config.yaml
train_examples: 203450
image_size: 32
encoder_drop_path: 0.2
encoder_depths: [3, 3, 3, 3]
encoder_stem: "deep"
encoder_widths: [16, 32, 64, 128]
optimizer: "soap"
max_precond_dim: 1536
merge_dims: true
one_sided: false
grad_clip: 5.0
Rows from block 2 of the decoder, named by matrix and row number. Each number is 500 + 40 x the weight over its row's rms, rounded and kept within 0 to 999. All counts start at 0. Numbers have three digits each. After the name is the row's rms in percent of the matrix's.
# conv: 3x3 conv (decoder.decb.0.0.conv.weight, 144x144x3x3), inputs 63-69, a 3x3 kernel for each
conv.29 149:572508494501483483543517497520495512458454589503441545493544466524455453482500502484465549527505385490520513483492515467477465485541453519502451504510504505522507508525540500407501479486526
conv.30 060:433498509520466463499559553492506500541443476494520477551423466476524491475502501516463530494460535493541494458513468619471538438551533533485536484505479504540494493573518456564495537426525
conv.31 095:423476504602434503526506501506449485529520493519541428492502491385556559436474486518494555563517466530552489480514488400527529453536487556575504439536511489510501516425495548441494491470473
conv.32 064:488512471523518541465458588490495503584600459491515528444513470487472483508465554608462473508462529503427540519459513569440489489446549540486551485560442508479548473490482417486511458536491
conv.33 116:534498531528482437501484452517512420553500579473541444508464529472569476579453493500493514509522456444476439483551465528567541513484397495507494462484546509554502496490494491576542458515482
conv.34 090:572497513439545502547499520496517510511474547497481504457489449537519539539567497563444534491579499494413521474516487534574454507439473463503472525551441531464483540456585462597462452512491
conv.35 103:465552507508516516502519531525526442520524553464492478542488511469567477482553418450529509471535462523509516528466465522568470453552487463465453508465543542412502473527512448458532506522517
conv.36 058:554539525496444459495490547494505545506505476513463506504584467488526497456515477490434479539480475439512480431477506576443544474528509537521453458497542442519465486536447495522507499454481
conv.37 062:496556475492474504510574475465495470535485491477515500524499456530479495445558501522499568497553468527527611549514442519590534537410505514526509471563384522522454546494501510501461526495542
conv.38 099:535487448499525427485459516501451521593386569451449499505533504537463572461482445500561535556414443516524464510559606523434496524486419473488464491486512501547486478544508453520497483451492
conv.39 077:463463573472510532485447478471535487518425497489520523491465565465543448529397572553495475480520472474511517510496469558455573475491465530554467518422551469474542559482504483494459482513590
conv.40 093:490517467510548426522469499487550489503585478520472530496510567537436527494619464506542450480418566509504475452527477512444535473516550502502509480536516485532476514510499494445514489448470
conv.41 150:436525529449453427465560447461470484595495483493441490467531500527431522493469572476499479508596520463444427517484547459459493495579545487528501523528487486509482474506451500588450432479485
conv.42 061:566474512460557456533479513511501522484586459518459490519475497555414532501489588501485436528495478492554528441512486572407553470538465501493541498489468493539500524524470502571479508466502
conv.43 101:593467540475548559476483541514456548469457522530540480538505461475552535576491552531405528514541572468531473491505485533507527494482589533449464569514476459467508489498504522505481487547433
conv.44 146:453575527613473569444569512550473447480576538500522484512562469499518551533490507484444469442543480543458479512449521463560479445483505497481484488510547528498502496534512496522548479430467
conv.45 099:565493518342497556515520504462510469477498515436539447525535476477458437535440500473509490527473551520517513536474501494420522498511519526519479551549431508448480497479459388492564455469509
conv.46 064:478526534512468497469511478536447514455544523474510501558565522489438554505523511436563514550449516452478451444496526517433497470594441523485515443427547500566447459560423434546461476423493
conv.47 058:521460421485426598516463500472500535516553580491513460584522474430487527509511508463492504368522418519534464554504499475441503524440548528521513458464509525458528443553451492490556502574461
conv.48 132:483425593526541502467439515469582449562516535472555485536492555441467482536540492501559420490414556467588471527449432486566510496444483462533508518522518445571467486474549448485506480463491
conv.49 078:529489517483475516470520485537448521515551461487432548499486465431520507537477509551440505573490566441525467542472506423502494513540537510448494522539411483486503504429516487482446484546505
conv.50 101:519498510523524512423515456504478514517590506474493508524493459519449456529453514419457478549529513371513466504516501470535472470532442490480492455530486508502505513509467469419515591490529
conv.51 055:428540402535528545487491464560443505476473517430578438529518493522470570553556424516445514499544502451490501503469488521626429493429575558474495486514492529518506476530554473496433575433606
conv.52 145:502515558519574497513432523535471494468517469476561485473478534462569513518484497509495515501664524494430457510483467494592498525510495496477466574446506436477491445565433531541568470474544
conv.53 077:521579492466488446565456528473458546519574511499521527440507537549331553469528503469500483500481503472544494472525522461492467485530496471525480472539493540454577529500511511485555497498523
conv.54 089:520495488500519566493559504537480506498480467537479507512484518507529462494464530463529533415546472501531536490518473469525601497520472542469489445518457497507567478445534486526486534537488
conv.55 119:538422458458586527395490503510545469430512474520500497459507502518457508506533520537465484450480536535506432523486530450502588475493553493529488524498535548467540532536490442479478516525518
conv.56 073:516566512479453534523515490474536523457488497538507463549501527496455560528534536466471396455470544521526473533495522477507529489488519580487507469452500521479476516503512519438560525470497
conv.57 079:490500506544565444507459521499450420480548499456491498484616505475434567543504499481577498406516502433514439482485466535486500472506523458483540523475547522440549504491462489546503515482471
conv.58 088:592505444466476508498497438499434494529498491506478511512514513481549495483475539537490494486512446527482514494432499479543486467563468582475553461475495543486515522512462529506534510556490
conv.59 085:516450508515506516543539464503446592469526440560441530483455455498591512507445567481510590536556342506552467448513553525484496482574493543498508477490433437555480498499447506491568483554537
conv.60 092:473503523497452494477503557511523508503386499527527499512522541507535496486564568513536472540477531439558493484552469457434479487494522480447476441556464497454464536471506503563489552485531
conv.61 085:494497487571473510458493473521531460402563490492498505471544466481531485463505455511491431479502480522519472507553447459530554524460469495518462466502522488414492441478492568558482491410550
conv.62 060:508456554449586538514489510474510530435611437475538456401500484596446429504549473522416527430505566559453463496540478479459452491582483465548486513473500542550538502481506513516534538502466
conv.63 144:474562476501394536481579428487490497502480496481457501533438508483453484479514529473517548554432528499554454512479521450537510474516490501501500467553431477561459449577461600434528464556468
conv.64 096:576412545472394488514483486547466490430480468540436518499437517523486531468523396533560467461492522492562510498519502493493468504519464492467483524516494523463537485539483511522536462561474
conv.65 122:525507525510507520452560513490410513522525466513470498466556472511557508456496502502447481483511477497487500483499505549410493495518516464452518513526469471495471524551483398518490545518485
conv.66 127:539532482467433509537522436529426553526477504469449493472485484462511488396551420542484535512547456545497541487491500535486482467499494446545485446475438526495542489498480442501471481481521
conv.67 064:397529470474570574525485440436553428577496502461504488494494491537490474494416518531543523473451470549444564487465556513438443454547473534478543530520518539536454506588502561439500479458560
conv.68 100:563500523531516508477609419510493479568485478448512520516506532546487549536456467446494508543544438479491496419514483448631457532462488517452521463537428510447493546466505567553562543453475
conv.69 102:435489578501506531489490465485481544430481498472489505387485464505492546479458522551505554570391534479536504520502467502356518503459550505514509525497468503530531528516538548400518504557518
conv.70 065:503453550539511434451484554530526488560364579542467493481463501469549471589451560464476517566542496460479522510554462495529508535493491500467481486519509549489498421549518579469526486525459
conv.71 119:498511455500383654532493461499485497514476488481541453523478476508527496494482502498487520529528442454514480590436552448542531533493522614431569487475532546480463476536439481521528506515496
conv.72 126:537477449455527413556450516528490580443496492469567479466497531571500433469580560442535497519568467463533481504516467523472471541509500514555484429558462571512532548476450505497518496479493
conv.73 056:525553441472470433470508520471499557554460416582498519441504515583570397458494519501503499509513458526546445546497527491528465543493470519513486552539506453493471598418561472559453522544502
conv.74 105:460449534475514429423567501474470460540487516514478505456527481482507498419591467525474536489512452499466483495485465506466438512483498490550527498525454498506553525468520493516484529518525
conv.75 148:493563517483420492550492527525414571558485480531454484565478510492595543504407512488393514432600477512455446518501532592424493513500457563513544450508549467492494525596438452506513494505492
conv.76 127:540507539476452488509544517435508441499532602482577386579464507514469543492532520483508527548457483389512499576490499544440503513467441514590459509450520499574491506508446481450518476549482
conv.77 056:490519515483493496510520460493488502476453507537459497488446511515559577481460534537511573459520482546423493497567515455543524510430579573500534464539404468475571417457489530489508556500540
conv.78 067:505470497441591455519470501440473483485475593453573445474482545473442557560582499523562484510498523536476498495472453504473518444545450530484507461520488507552503509515496529546503443486549
conv.79 082:486439548473472544484599474397581434538553467483451485486529528475516525524560484531460494527503465440572468499507496519520454515528557478498478468506464548498501530458562473556509524460515
conv.80 134:488501484459527559506534477474481426535484470376545498518560522526483494411508462494438538499475469573522531433464503507414541541480532539440487357547523561397502487464527455563445473484494
conv.81 132:497350494493582454494448557490418518483586502479524500565517499490469468468568518487532506554439545471517512506521531524512519513473523535457529487623491508466485496464531560510500517468525
conv.82 074:554566507484460493526520495425450475486446548496489468515528512511596510403501422431453449487483482528495507492530463556482450444520509498397532444443450553490500471459503472463477454406462
conv.83 081:534519518496490511449562506448541522525504516501497530502526478532520454511493524525457510514560509470496510480535403461524490518510421538433517480619416493496526495475456466526458494532489
conv.84 100:511497548510536412536421547475518467507529552480490483514508456464433517522512512479546443539557527496482454505476475483554475538443475497459518528551495522435494483496535477506533475473529
conv.85 087:495483485470472502564487490542507473434574501505527477463517435560513530467439559495484499565516504453519509507467516471492510554518487486453530474489506473498491484492454570531504514438516
conv.86 102:466429537555472482531507517556549529502514491579548456516427521522448486446503447533501531519525519502434533516543543516380431553489603534508526528482502488499423462501496499490481475498510
conv.87 053:487433546463562505512481445543496520513534428514513512450517490513543467503501539517511561373472514549442512466509474502441472520489474564496457467523531554461470498507478496550467470506460
conv.88 060:541530509511475538470507530578523434471480525540434485505545521555476497445493518508466506534527487518421551507489498484545471503465546485547520509519494466523528488499453491532459467477474
conv.89 057:513509460494534465489531518479487515521516468487546488432498489518476559510530475526556491509464473442552477471504466565449559499537464519513481458528522505525479457475481527475511527503496
conv.90 058:470437542559459489455523472415525509613503515475521507512495511464449513519414487519478528454530478580450495491510471520437628412543412449532456522505531494451513498523515483509424504533557
conv.91 057:556469563522500490507479450515541584492477515549432504436538491483576512524428504479508506465493417540519505490478459537550526419542500468477490506576462552460492501518475475558512498450485
conv.92 103:465521443472482527509504507495493450527513537469528508510547464498508499464472492483536575498475443475544504529545471515586400435529537491502500526540513416542474482524456603386535493492491
conv.93 105:503490464470408536530453511476542562510475444506552498516437555487524545474556414535588476467427542518462510502511486535448496508472520477526464593460550491493454448590513507563474479497516
conv.94 074:509520448494523537549507462503478454491513483441543544534444460437546518516506462452521512538499487513461551537419490440564522525443513506444529532492503526485507515459512472574512407526471
conv.95 098:445524489428524457469521475544552397519537537511502437519610449382519560526458491493571495425517554435501504510590472428446589514514460513540530480530483482556457484501515492476434450507478
conv.96 127:451504531495498473508497483468474506535560451502471473516485511500502475544480473591459501469512507564449501511474507577484440527518486484567555579536490484507526541445476604469495506425517
conv.97 059:450499487475537509514476561506440562429431491505534577434573536547471506504532482477546437562507525465450536532463537479502531543489519492474452526542544516492536492468475534517497472549468
conv.98 073:427481543491481491574489523466536468571466488482465504526528483498469539484463528459511513480449509514530507505463470454453547453476515504486537535500414529491484473504535495441507515521454
conv.99 067:498464465523413533583481424538482425444504490539482453512511535486521535449518437547442538472542518515542510524534485481461465526533460506415531454555537471459579496502555495484483483575483
conv.100 083:483452536601479480615454463527439491525477524515497502521480527494502517530453521513520517497550541505449458496550490470472512499514507497511471541532516545435490453497524528482489467474532
conv.101 056:498515428467527511577507519479547475516544499507476514503504492465479498491553488545521513482445416529504493457587494524394480579483498512508563517409526454532519486528511559510516461514508
conv.102 091:591480495518474451497490476458508468471531508484487508465564479454531515497450473440510512552462480459567487524581457478471460417511483555440511395448505611500524540512504475539465458535527
conv.103 074:506450484401615411535445489565523436529494517459450497548523437478531478505502517486515445416576499542505421487533554500525483548546519436545509512519536526481457553464548465531485534427484
conv.104 147:468523471452516489513518509519532498500445445517456540491489518499504477565483469494563462471473544482524457525497539465471452454496436452508527557453459466536516478520532529460480475475515
conv.105 092:473485562562451492428479560478467570488430487528507545492525557535495486482521478488477508477442536526471575575419493435433494470591485576441463476399494489475463517533513485508470480443519
conv.106 072:541422520461569422531488502411443466593559472475453527470444497499564495485408584531491491530503458450554495492519451491520541502533489520469494519537440495525533495476542536524490500542552
conv.107 116:489461497544553526400464477496476505531482487570490544575478468535517544548501443478522472511598521462417485540522517587499535476516516552556405459491527468590434531500500531419521543520483
conv.108 090:506437512478427551575509539462550464490525536520506516467574446529482578448470498470473510514487439494488508481550464503525430537510510489531396500477560560524432520467430516463488504513479
conv.109 140:491449481486426505523467561545465488480429543536475478470564451487514524562506513477537431407440529544502512459474454473563462457528475562482470439458560488490492491499549502483476537485504
conv.110 131:552478525438469581503505517531519497381508530519555451574513502578399505515506460558462519467504488496509522560505554592412524541513495496527513487471525501485541515512524493516437553470492
conv.111 147:549452591415413518479563491562466499536443553485491533482494468493516492530502506514518500478466478512526558495558447461528444437538469520446506454519544466529462509509469468507518483525495
conv.112 072:500480499559542500487498477533544551526476480484504478483593501573382494519560493516518441520481533488552473478470503456459478558447504468449506497574558519499519503537547538485525531562466
conv.113 072:498510519487527528472479517495519472446578580495477494532456539464533447466493490532493430592464516489518453536480536481530503534419444530439515497460503525357596530508524460513415504476544
conv.114 082:487499545467449457511419484477498503443470479437579465473462546475568491519461500542508612522518491497492518492465538495586472523468579472430454573519553453561374453478464460573490531462476
conv.115 099:529554503463426539459497506495539520449478492513492511479478437528552490492505514525604507499426518497521504529448462528495523554491521542436509511498423514460550559518533480491529515510460
conv.116 083:505520479469479523509467478520545495498473459539531502501419522525574467557472486525509547477499463558448501490557536575473515433520488509498490520498510490536506489522534459536454517554549
conv.117 059:521480495436483464506558521527472497539438575535523478582455521451586518494451470465513512529511493533466515492544493522576491439584447562534460477567496537418490579455479535526518469439564
conv.118 065:510521522513554482515449528529431545510452472559474541516498498476587475500489481462538485512563563468513390540452521493517551449544507470508545600406520493511562509518555486511488526504512
conv.119 085:533484465480471438506486489481503512548482471476383477466459466503605558500450421520502491460551494529473509526496488486465477497513464520484475500511470536462468483472554494577486548485500
conv.120 092:528523483521444507499464526479516473489549489432457479456502466486495496510552488495513507537405465511512513524497488429615437501433449492455525490517490544430586460461477525501460481463475
conv.121 059:522500501505501522468511543443521525455472425475538577495432511445514550518500440497501477471499579507451406457582501544535481429473488452492564481541480478503527549506458522439508483505511
conv.122 083:459512419487483545511506466515439507520491527482473453524606437484537537466505519464526424527545530477474500482521403486550538572445533504534502450453527508474512492538531513546476486439486