config.yaml
model: "image denoising autoencoder"
dataset: "regions of photos with short descriptions (Visual Genome)"
train_examples: 203450
image_size: 32
crop_scale_min: 0.7
horizontal_flip: true
translate: 0.12
color_jitter: 0.2
bottleneck: "denoising"
downsampling_factor: 8
encoder_arch: "mobilenet_v2"
encoder_norm: "batchnorm"
encoder_activation: "silu"
encoder_channel_attention: "eca"
encoder_drop_path: 0.2
encoder_depths: [3, 3, 3, 3]
encoder_kernel_size: 3
encoder_stem: "deep"
encoder_expansion: 3
encoder_widths: [16, 32, 64, 128]
loss: "l1"
latent_channels: 4
decoder_norm: "batchnorm"
decoder_activation: "gelu"
decoder_widths: [48, 96, 144, 192]
decoder_blocks_per_level: 1
decoder_block: "plain"
decoder_attention: false
decoder_upsampling: "nearest_conv"
init: "torch_default"
residual_init: "none"
optimizer: "soap"
beta2: 0.99
learning_rate: 0.0027
beta1: 0.9
shampoo_beta: 0.99
eps: 1e-08
precondition_frequency: 16
max_precond_dim: 1536
merge_dims: true
one_sided: false
adamw_lr_other_params: 0.0014
max_grad_norm: 5.0
max_steps: 4900
batch_size: 256
epochs: 6.2
lr_schedule: "cosine"
final_lr_fraction: 0
warmup_steps: 240
weight_decay: 0.2
adamw_weight_decay_other_params: 0.05
Rows from block 0 of the decoder, named by matrix and row number. Each number is 128 + 32 x the weight over its row's rms, rounded and kept within 0 to 255. All counts start at 0. Numbers have three digits each. After the name is the row's rms in percent of the matrix's.
# conv: 3x3 conv (decoder.mid.0.conv.weight, 192x192x3x3), inputs 120-139, a 3x3 kernel for each
conv.94 099:156119121086164095136163172124160077104145126121102110142166118094162156142121163127165181111074130078161130158086152133113120093147116129055128179149126108162075157098128125173119113124097118132119146079093150116125159097112105126177124136069135067195139188095100116155108156153179158068113142135141099153135176101113122144139100189165037129172142118141047205110201122119148088137118073054052197114193086133153178104183124083075130145152115089118109111168119147122129152117155151158071114170102174160068024135171198123153061123130145092117
conv.95 099:107117139137176134106083113118145171174115142126100151131107132140115149142149096090165095155120096087116187137132142134150146110092129107137120157126104150127122074061144100147113116108153107116144160171112137086100147109122137120120122165153167149181065225084192073154160102185058201152112131097114116142058121186173071115154156104124185106112096113127147144092117126115150103119138109167159132129083165146149105119122163141116129096181129127110151167147133117108154096145083136161089066132130173095103031113185089151137070201147113094125
conv.96 103:144126119108167173115108124142151145157105128126141096093124130102122160121134115125116141122154107132165112126142133141140092150125128151161088089047144163181155138116116121087160089157084141091174090101123101151124149142113089142185134127092058181142224082103113119125127119096200131146168085141156105175126076121126182130083122074119096146142122135045119113194142152127114077160147112104119110113113134121137119147123123130136118108197160134125126139103132126183120111022199111199113128065133110190137106108117120116081165075146117145122
conv.97 090:129139089180079125129142075184109130120134136142136155149177117105102130129103084177113119097132120115171118103123100101165108103087151122110144185143190119159103110172101175174118135116098097141130171092136157136126093079150090165109071164121227100124116142112102160084147126061117123148121151164126128075109102114172152175171108130111130175135177179138106152169155047128098135082157165119120136125113123116131158170132116080103119113116156130133110099140121108098128114104148184071104128124124117138078169084242147085155102151108111135128
conv.98 088:076160094114065138083177141115081111146111136176108190097114174178138166127100140095122177149094125128188114114097152107109135110133109146126164142137116097138165094152101145158095147110143126141136128115109135118160111138077171095091126139152145156145105171105115163097148148131154142135134153108166149105113142135155176148079178059105128084101095134133080152080218184138086126147122157116101095058186153156148098125061131122161130108091141115136121122137091136118141110096140142176089141183145042128078203059107175105134126132140108124162
conv.99 100:082195126156155143114132114074113171130128091114125140125133118160103137142133102122141144171107112164148096135126149139122118152125131159079079090139096100152169168137148070082127143197119122125103128078122129163174137117129156188095159076121097159126170127164165091088127131142140085173119084139127133163127110125123140120085105099158085137141063192134071145184162145118152135125134123126084186110169124156111144122152099148112111107145115124102109138154126127100127133128160101115158192044120133177130165098114108148100163080156117168105
conv.100 084:131110120132090146112182125071141107149175119110121149129104098132136129138090123127114114106100177069161124128101107130171141161124156161162190151091133138144091093075109146144164061155098118137145120162120093146140110148106165136101158119149129159151140153045106089143138104150098136130124153118159139135164103147076139144155136167120140145123120093105096178163188116143190166142119126080170097068134145124144103148139160117129123102159090104155094121151090106068154148174154142162112151141111063139140132071118114110168175125062089086171
conv.101 106:095049151130084120117162066107120146147144111132097103161098125122152152128132129135106112116101150161150136105158111148119126131124136180146093131121155054139131089217136149057129127113168137132128108109128131120139100146117191106081133168167065182116049077181162117129150134142166148124158156109135153166147102168119137185166098137094135109093209120136140087133189076157108130165176092115107104201143103084101151118110134106133137094136117118108132110187107129207034051064146100138140139165063120036177193102123120126123123143104139070112
conv.102 101:121169146165135119153146094125064150100159128118102139143073152128112120062145166118107147130102188143104109144124092080126139173127149070155186143176126105071142104182073108106153120168117104128145108106130123171139151103136148215109120138101168074193099148166084158131169157149098051134157138147170113092115106103111115119122173147141063113085120128071160127148120096111144128135077130055153185141148135090140109134111148124122129144079173103157117148120114045159105190143138118064171109077152193112144155198084111092138153164119107082152
conv.103 093:124135154154153124150137086095147148089114105122110182135140131146122163126098153073183144125117104116153181128145123085166134126088106102138075065090148120201110144137118207049126101194134134108096144064101062215128138074117126193091103139144152134159116180135121110115101114109148118148143144153131106165122121109138161144081139101116095137182122121083154139182124061146098134113093164162112138187196088138132107134165092118128137098095143109097154087129197178121130098153129066165086144108168154191155109081184109084138127157106106169126
conv.104 093:122124080167143108130107128107118093112086165170124128097159064112123130157144090127177068176156113060179114124119142177167148134107106148157187118111044136163093216072131021235142204142119104135156130140124088074159128135138110135114178154068156173116131067144050130139144118147096178169069135113073164146092134153158145080123166142154122127160133061175157116088108113114145079106145115175115118193059140088136159143146108133081125165152092104149122122169104187063146079141135106129173160175124161071148138129139094133142148148134196084116
conv.105 089:136152140141101134113129133123109112101161116166099157149116091141155150106108078135107166132170106178114140156108111116113154142114122130194106153111163157144114151033148053069086149121099139175112157131104105094152166122145071126161136165107128109160096133092155096160124142123159110170155181085151075082141203118165118124150158073094118072134140135063186093127235093075148152124153136186080108096134133138145109115124171109158107114136127083117136123129149135130081094138159133154119105081153152156043152004255094170127111083144165202070
conv.106 095:210126123132115121116084148134130094113159150199111131115133090136154146139138122188171132133134093159114096174114104146101101146159136069136093127155139126114150168063153137149123109091107153101109142150158087150122110151079120156197106135119189154083050185126168028183116115149144132111109125123117130123140169163131118138087149188102131144127099137131149120149203090138135168138085175061178128158099093141131129090111102145162120157171130075164105102163094131050091143157121151102117137078099255089212095099122107141073107175103152062221
conv.107 107:143048074129156090134146121145141160109108124138136140111120179107063202118135113107115115128117134165122143122152148081144149120126104095125119121128143129230110147215140098050151138160119086122135158146080133127160147120126093107140177100098149134126098121148190112097128123175124134134107104122081151132186073164128138161105149113077113088173123120130172109212055073058120139100043175112170131163158109104125134140178087116144133120128137098139116140133108126144130126092112079168087144098124130177142146094161191125118145100133082117099
conv.108 099:119144096085068124109095117114104168148175098138122123100141090142125123149151123154116132122169101146155128128100126131177120136130122151172103151076109136170089090056166146235134131069080125123136126199158088112157095215082168067148106132131071123100085248103176050122139126138086175129156119094153146139122147162137150115105162122120211123156118082114140106068190162124115134143141114136134109069081100115120138194073134169102132104085173129118130166156134133125087114128158169099129133086190103101142104180105147089136110185107154132135
conv.109 089:146157112123088164125190149110100166119123116129121148117101089134129101170116108109136161129174085172130158095075158112114095117103159085147098096189141090076140122143091165064129137087054115158127126143106113106142104150137112156100153173175063178090150191092142080117118104116153171149132172115108154140114124142098118100129164124139155120138101095143168127100173159161151170126099115186088132099087130128157103159112163136131124120097130134162171113102134122169093154111120124115139118126133128136114090044180098170127140144170124091107
conv.110 088:075156123103174177108164142144104132119129134101077183163164102163191096088124086116127068133123075120135114125099108114112132164046114138153150114110220227155148109110125090037019136159177132184168135098110133164162121112119124142122113135159149109197166164035131106189166149118143140121152160155185168165116119114146179143173108188098046113109107098100127077103130173137168073102152173101095102142155157140151108102162101131124126155171107135128102068144095151167099111136175141126140094132190137107086080146189124101159080020136161154102
conv.111 095:150141107162076125145069119130114096094189134126096136150070116123120153085077121062153147146158063106145141129106115125180105142102114144125072112128119146038186141049096189166157119115090126098103106202145146096124197099133112120118127124127092153151165142111069172074090109164159116151098125109128125100142127149111138128177125131113232161141110144094194127211081096071172131109159106227098152125091142093123110118107120153149146138136103116166113126136152127117095172124112110130103143131073201030148108112167179106106144185141112139104
conv.112 101:134128180136078132114104142127133104126144129083117115133159113172105099060148151167135103062165118159163070117152118094119151136099126064138148172097186156104081109132101159055180165131128096150115172129115135116099136148175102129139160135105136102131032092186147217056157098109144118156104144080112131164159121063113126148171064147091145236176108093089181107144071106181049154101106086099130155120136094106146116094113097160124145161156106128125166153113157111134101073184115141156140156130119186062099121203121121178113152116109127119173
conv.113 105:114111152127136130135152122089140121136092158147135111165168108140091128119120171143120119111119131116156103169123114152142087088121122145152083144189147141119145116106130146128155086164195162105120099122115114108136122149128083134099150141119200195041048181123142184100132129147166121100094122124119155137114114134155140138117068104147124143094124165121042125078207143085120184075138139121101141186145143151126120118146145125104128123110141132122153127147112086175161184127135144080124224144129092088130152131133115072163136192070123098171
conv.114 137:116122165085168133138098142129121101105148100145139149155096111127128178138123102143156125114121130124126116130115133118112158137082140109067172120095158112224097094145103117193152151068099103117114130054172103150114141093095161111131112164131165032124154126091112186146108145110130127108140129139124139140162093134151155119145140152139106126169091102107106136149091087181086082089133101168158139112129145127136079133110153128135107130135134121142143155123132180187065026106150137049180085178070205120134063097112115124169094149172119109095
conv.115 127:088112151157176107165122104119145115088110158204151067137089121096109129077145143142130157097115120106144121147120135142136107090157114117137112099159145110094167137126110096147165131144102118102112139174102092113102138142108102138102176155146069075091103092223090219057151145159109094120139130152124141099107105130119106128135154083138123148156079223152125159106110102121096135141096161106172117160155127131105143149146144066122109104154130154096125155137143088127138201087123072223045128158161089124083170131101135148111108135087168140137
conv.116 088:115098142125220090073166124126138157168068134132157088092120135160138094099121173113071158053119105157100146133119147130090139113107096080193107133101182218148124097117083092083162129149085126088146179125142152129143086150107146153159111104111156122119095119182118170124123174107130109107101149121119141143159108163092157147131090095102186088158096161109143098111094090137156116137120119105120146139082203110108139090130131130139140125114113093159169130133075088149167087136128171105117173027102133133131079180130104130113140140186133139092
conv.117 128:121120101110145121105094121100136144154145098106150136145106123137160103104129116112109125126138132139119122128161117152127103094140131035172138164139059133161123145126128157120084114094114150146099141120134127122140147099115172080143110155108120152032118190144096179167109066197154154128108154095138179110099103156144164130163158140135154112073093179127093156106107071190120169125128127136136111103154115119127124147106133136106127143088126113168108152116131147167095180109075135066150115141153104160053138138122140165155150070103181135093
conv.118 107:082148109144094119108134111184123117119187111116113124126113110097126132154138110118158110073139150118094108163123110185148125127140120190122114135149144147102161099076248176133169070154123127108146123146115139166137127130138149130116085090113040185121113162108109191127125139135146174128157107149089138128153152140104142085141144136160109160176168045142092185180173107068189085140122105149115084116121103140118187153130125136105117152108187142113108123099104106195108072070190198151114136149113095143160118093132146099172128141151098128076
conv.119 097:130078113171238106146082142176140127165131080124161116110119102133124100133153192151111115105136137119106162110139134098176126151109095071149098165136142124121113131146142143006126139247098136119121145066102143176141169112121142155075151125095147080124168071177075154137132137113111143166118095107178040130120071112143182156183040197138196111137195121081189170102040117123105171160103146124166082120132149150123123101197117120097104137114130130106152149133120114165085108149115140122140110167121156111180129164093103128146121138147182165138
conv.120 111:145161127100138103160116180139107118094155146128134120149098121063128148151161107101133139121151112141153109095165131129106151122118134104162104048104099114171111103115149117051153167140137138103141163106171115121122096117153146117088170109146109103147206097112046172185159123124052109133134146174104108139133139132125141142085142199091121071142134084153100122139182107130169099204105104052150179146142132106119108176113124132145129122113129142112126105162109150119145141166132033167110195045139220090188093150127206181130090183108116103104
conv.121 085:110142156194175143112102172110111098104078152122106151139090139107167135155153087156144136153101107187104146077095103116098144133146113160080170138143157095132113095209128110047098131169150101117100112136104093108128164141114156094141165127081071196138159209118129126108095144136131100102103097139089176138098116109123088116107141074160091065154144174066130172147082220225185204164172147088159110087062170072095139162100137124103153090112155156189167113154104130122071083180166216078147119083108163123178114207123135121075070119128114126118
conv.122 100:178150109082169157101146064109065163121126154120127093146106111101132109105120173135146048132072208126134117155121126142111122128127169084160159160142088104098181134132072117097141135147171152121162121078142089147063106107141148102138080126098175119022113096214140115128121089118123133126132153122128136122158164113098085096088145129120057110124107138146111111105214165149125131081126159151120121158151149133109123189082099135137149125123149142100145132140162131066131186057157156171148125091178141135118091123133070142141131154081115184184
conv.123 099:192136113161061116118149143113110118095174113112139097131161138114056121119159132148178078138127111145133148135184131125086118142109100118111101138136141129115139124084167139244095142056120164119132100182081134112159150150147124177139126109138051124088215050100067137157125149085130028161120165115072127130142159119140128128125109128148054172134144130088082098179134102147124084155154096185068138139130112108177098116144120146147112188114120125150140151158105132207072175113142116109157162160129128119136089163063192108121115139160138082110
conv.124 091:147136108126124154097085174202131107075105127104129149140150118098137138067108109114117096130132095080130156159151127121151149120119175177091140142091122139096117098190099075092118133078076150135119109163115141136113161134164164119133111142127089095189168163118125067222106167145098151124143168135131133147104150084123109095132120153140122116137158082082053151149162217093181127134103147168059118112074228079131095152133137121088139141070170135139138131128180098078193198180065130065154070155113086126203190169059136137131090142140161155076
conv.125 104:135157130133143129125132107133096175120156090119094108113138107120102112129168141109097150116142132171136099141124111172130138134111129094141202158130097178089151142160120134123148146108041130144169174151179097154130147129132117117144110112089086168086087143181179154042053163083134129123153134114152148140130120135088128092144142095091178145085141115130199110081096100193085087128120153189144048148121093132151095105133167122151150137113133130108092143157137146106162152099126093232109039188076121159119127151093098081155174109118129165112
conv.126 111:145153168127033165132090062120123115074153141134161113111122130116130113140119120141155183115134091163106189134112131146146135120136120165104158170089132084146094116115102156229133068072145125137170092171116128101092094193129174042142155115157141086166135191078127128166143113123071174141145131096134108152159142097101120180092112182072232079123027122137212115146109085112164136089160150201129062147110094131115135133113103125113133131156109098118149129132102098115147218096097073112133117149140134115060117159142149111126183144093056200123
conv.127 105:130127108172114095121137174107154110119177112151133126124111119178100095147109100148114134142110132138150158170096134102167141093112130076077105116063145191142084234124106040253120141146119150109144113100144135113102090143124131169155129078098195052102107209114130094181187105155107101109103160088162173083154118120108135161160122081151108165110108142165144141096194048150084139119129110173122145136146123135113095150124133131119128099130129125110153158163137172127092171046191184067121187092092149136130140112139122098128163101164054127133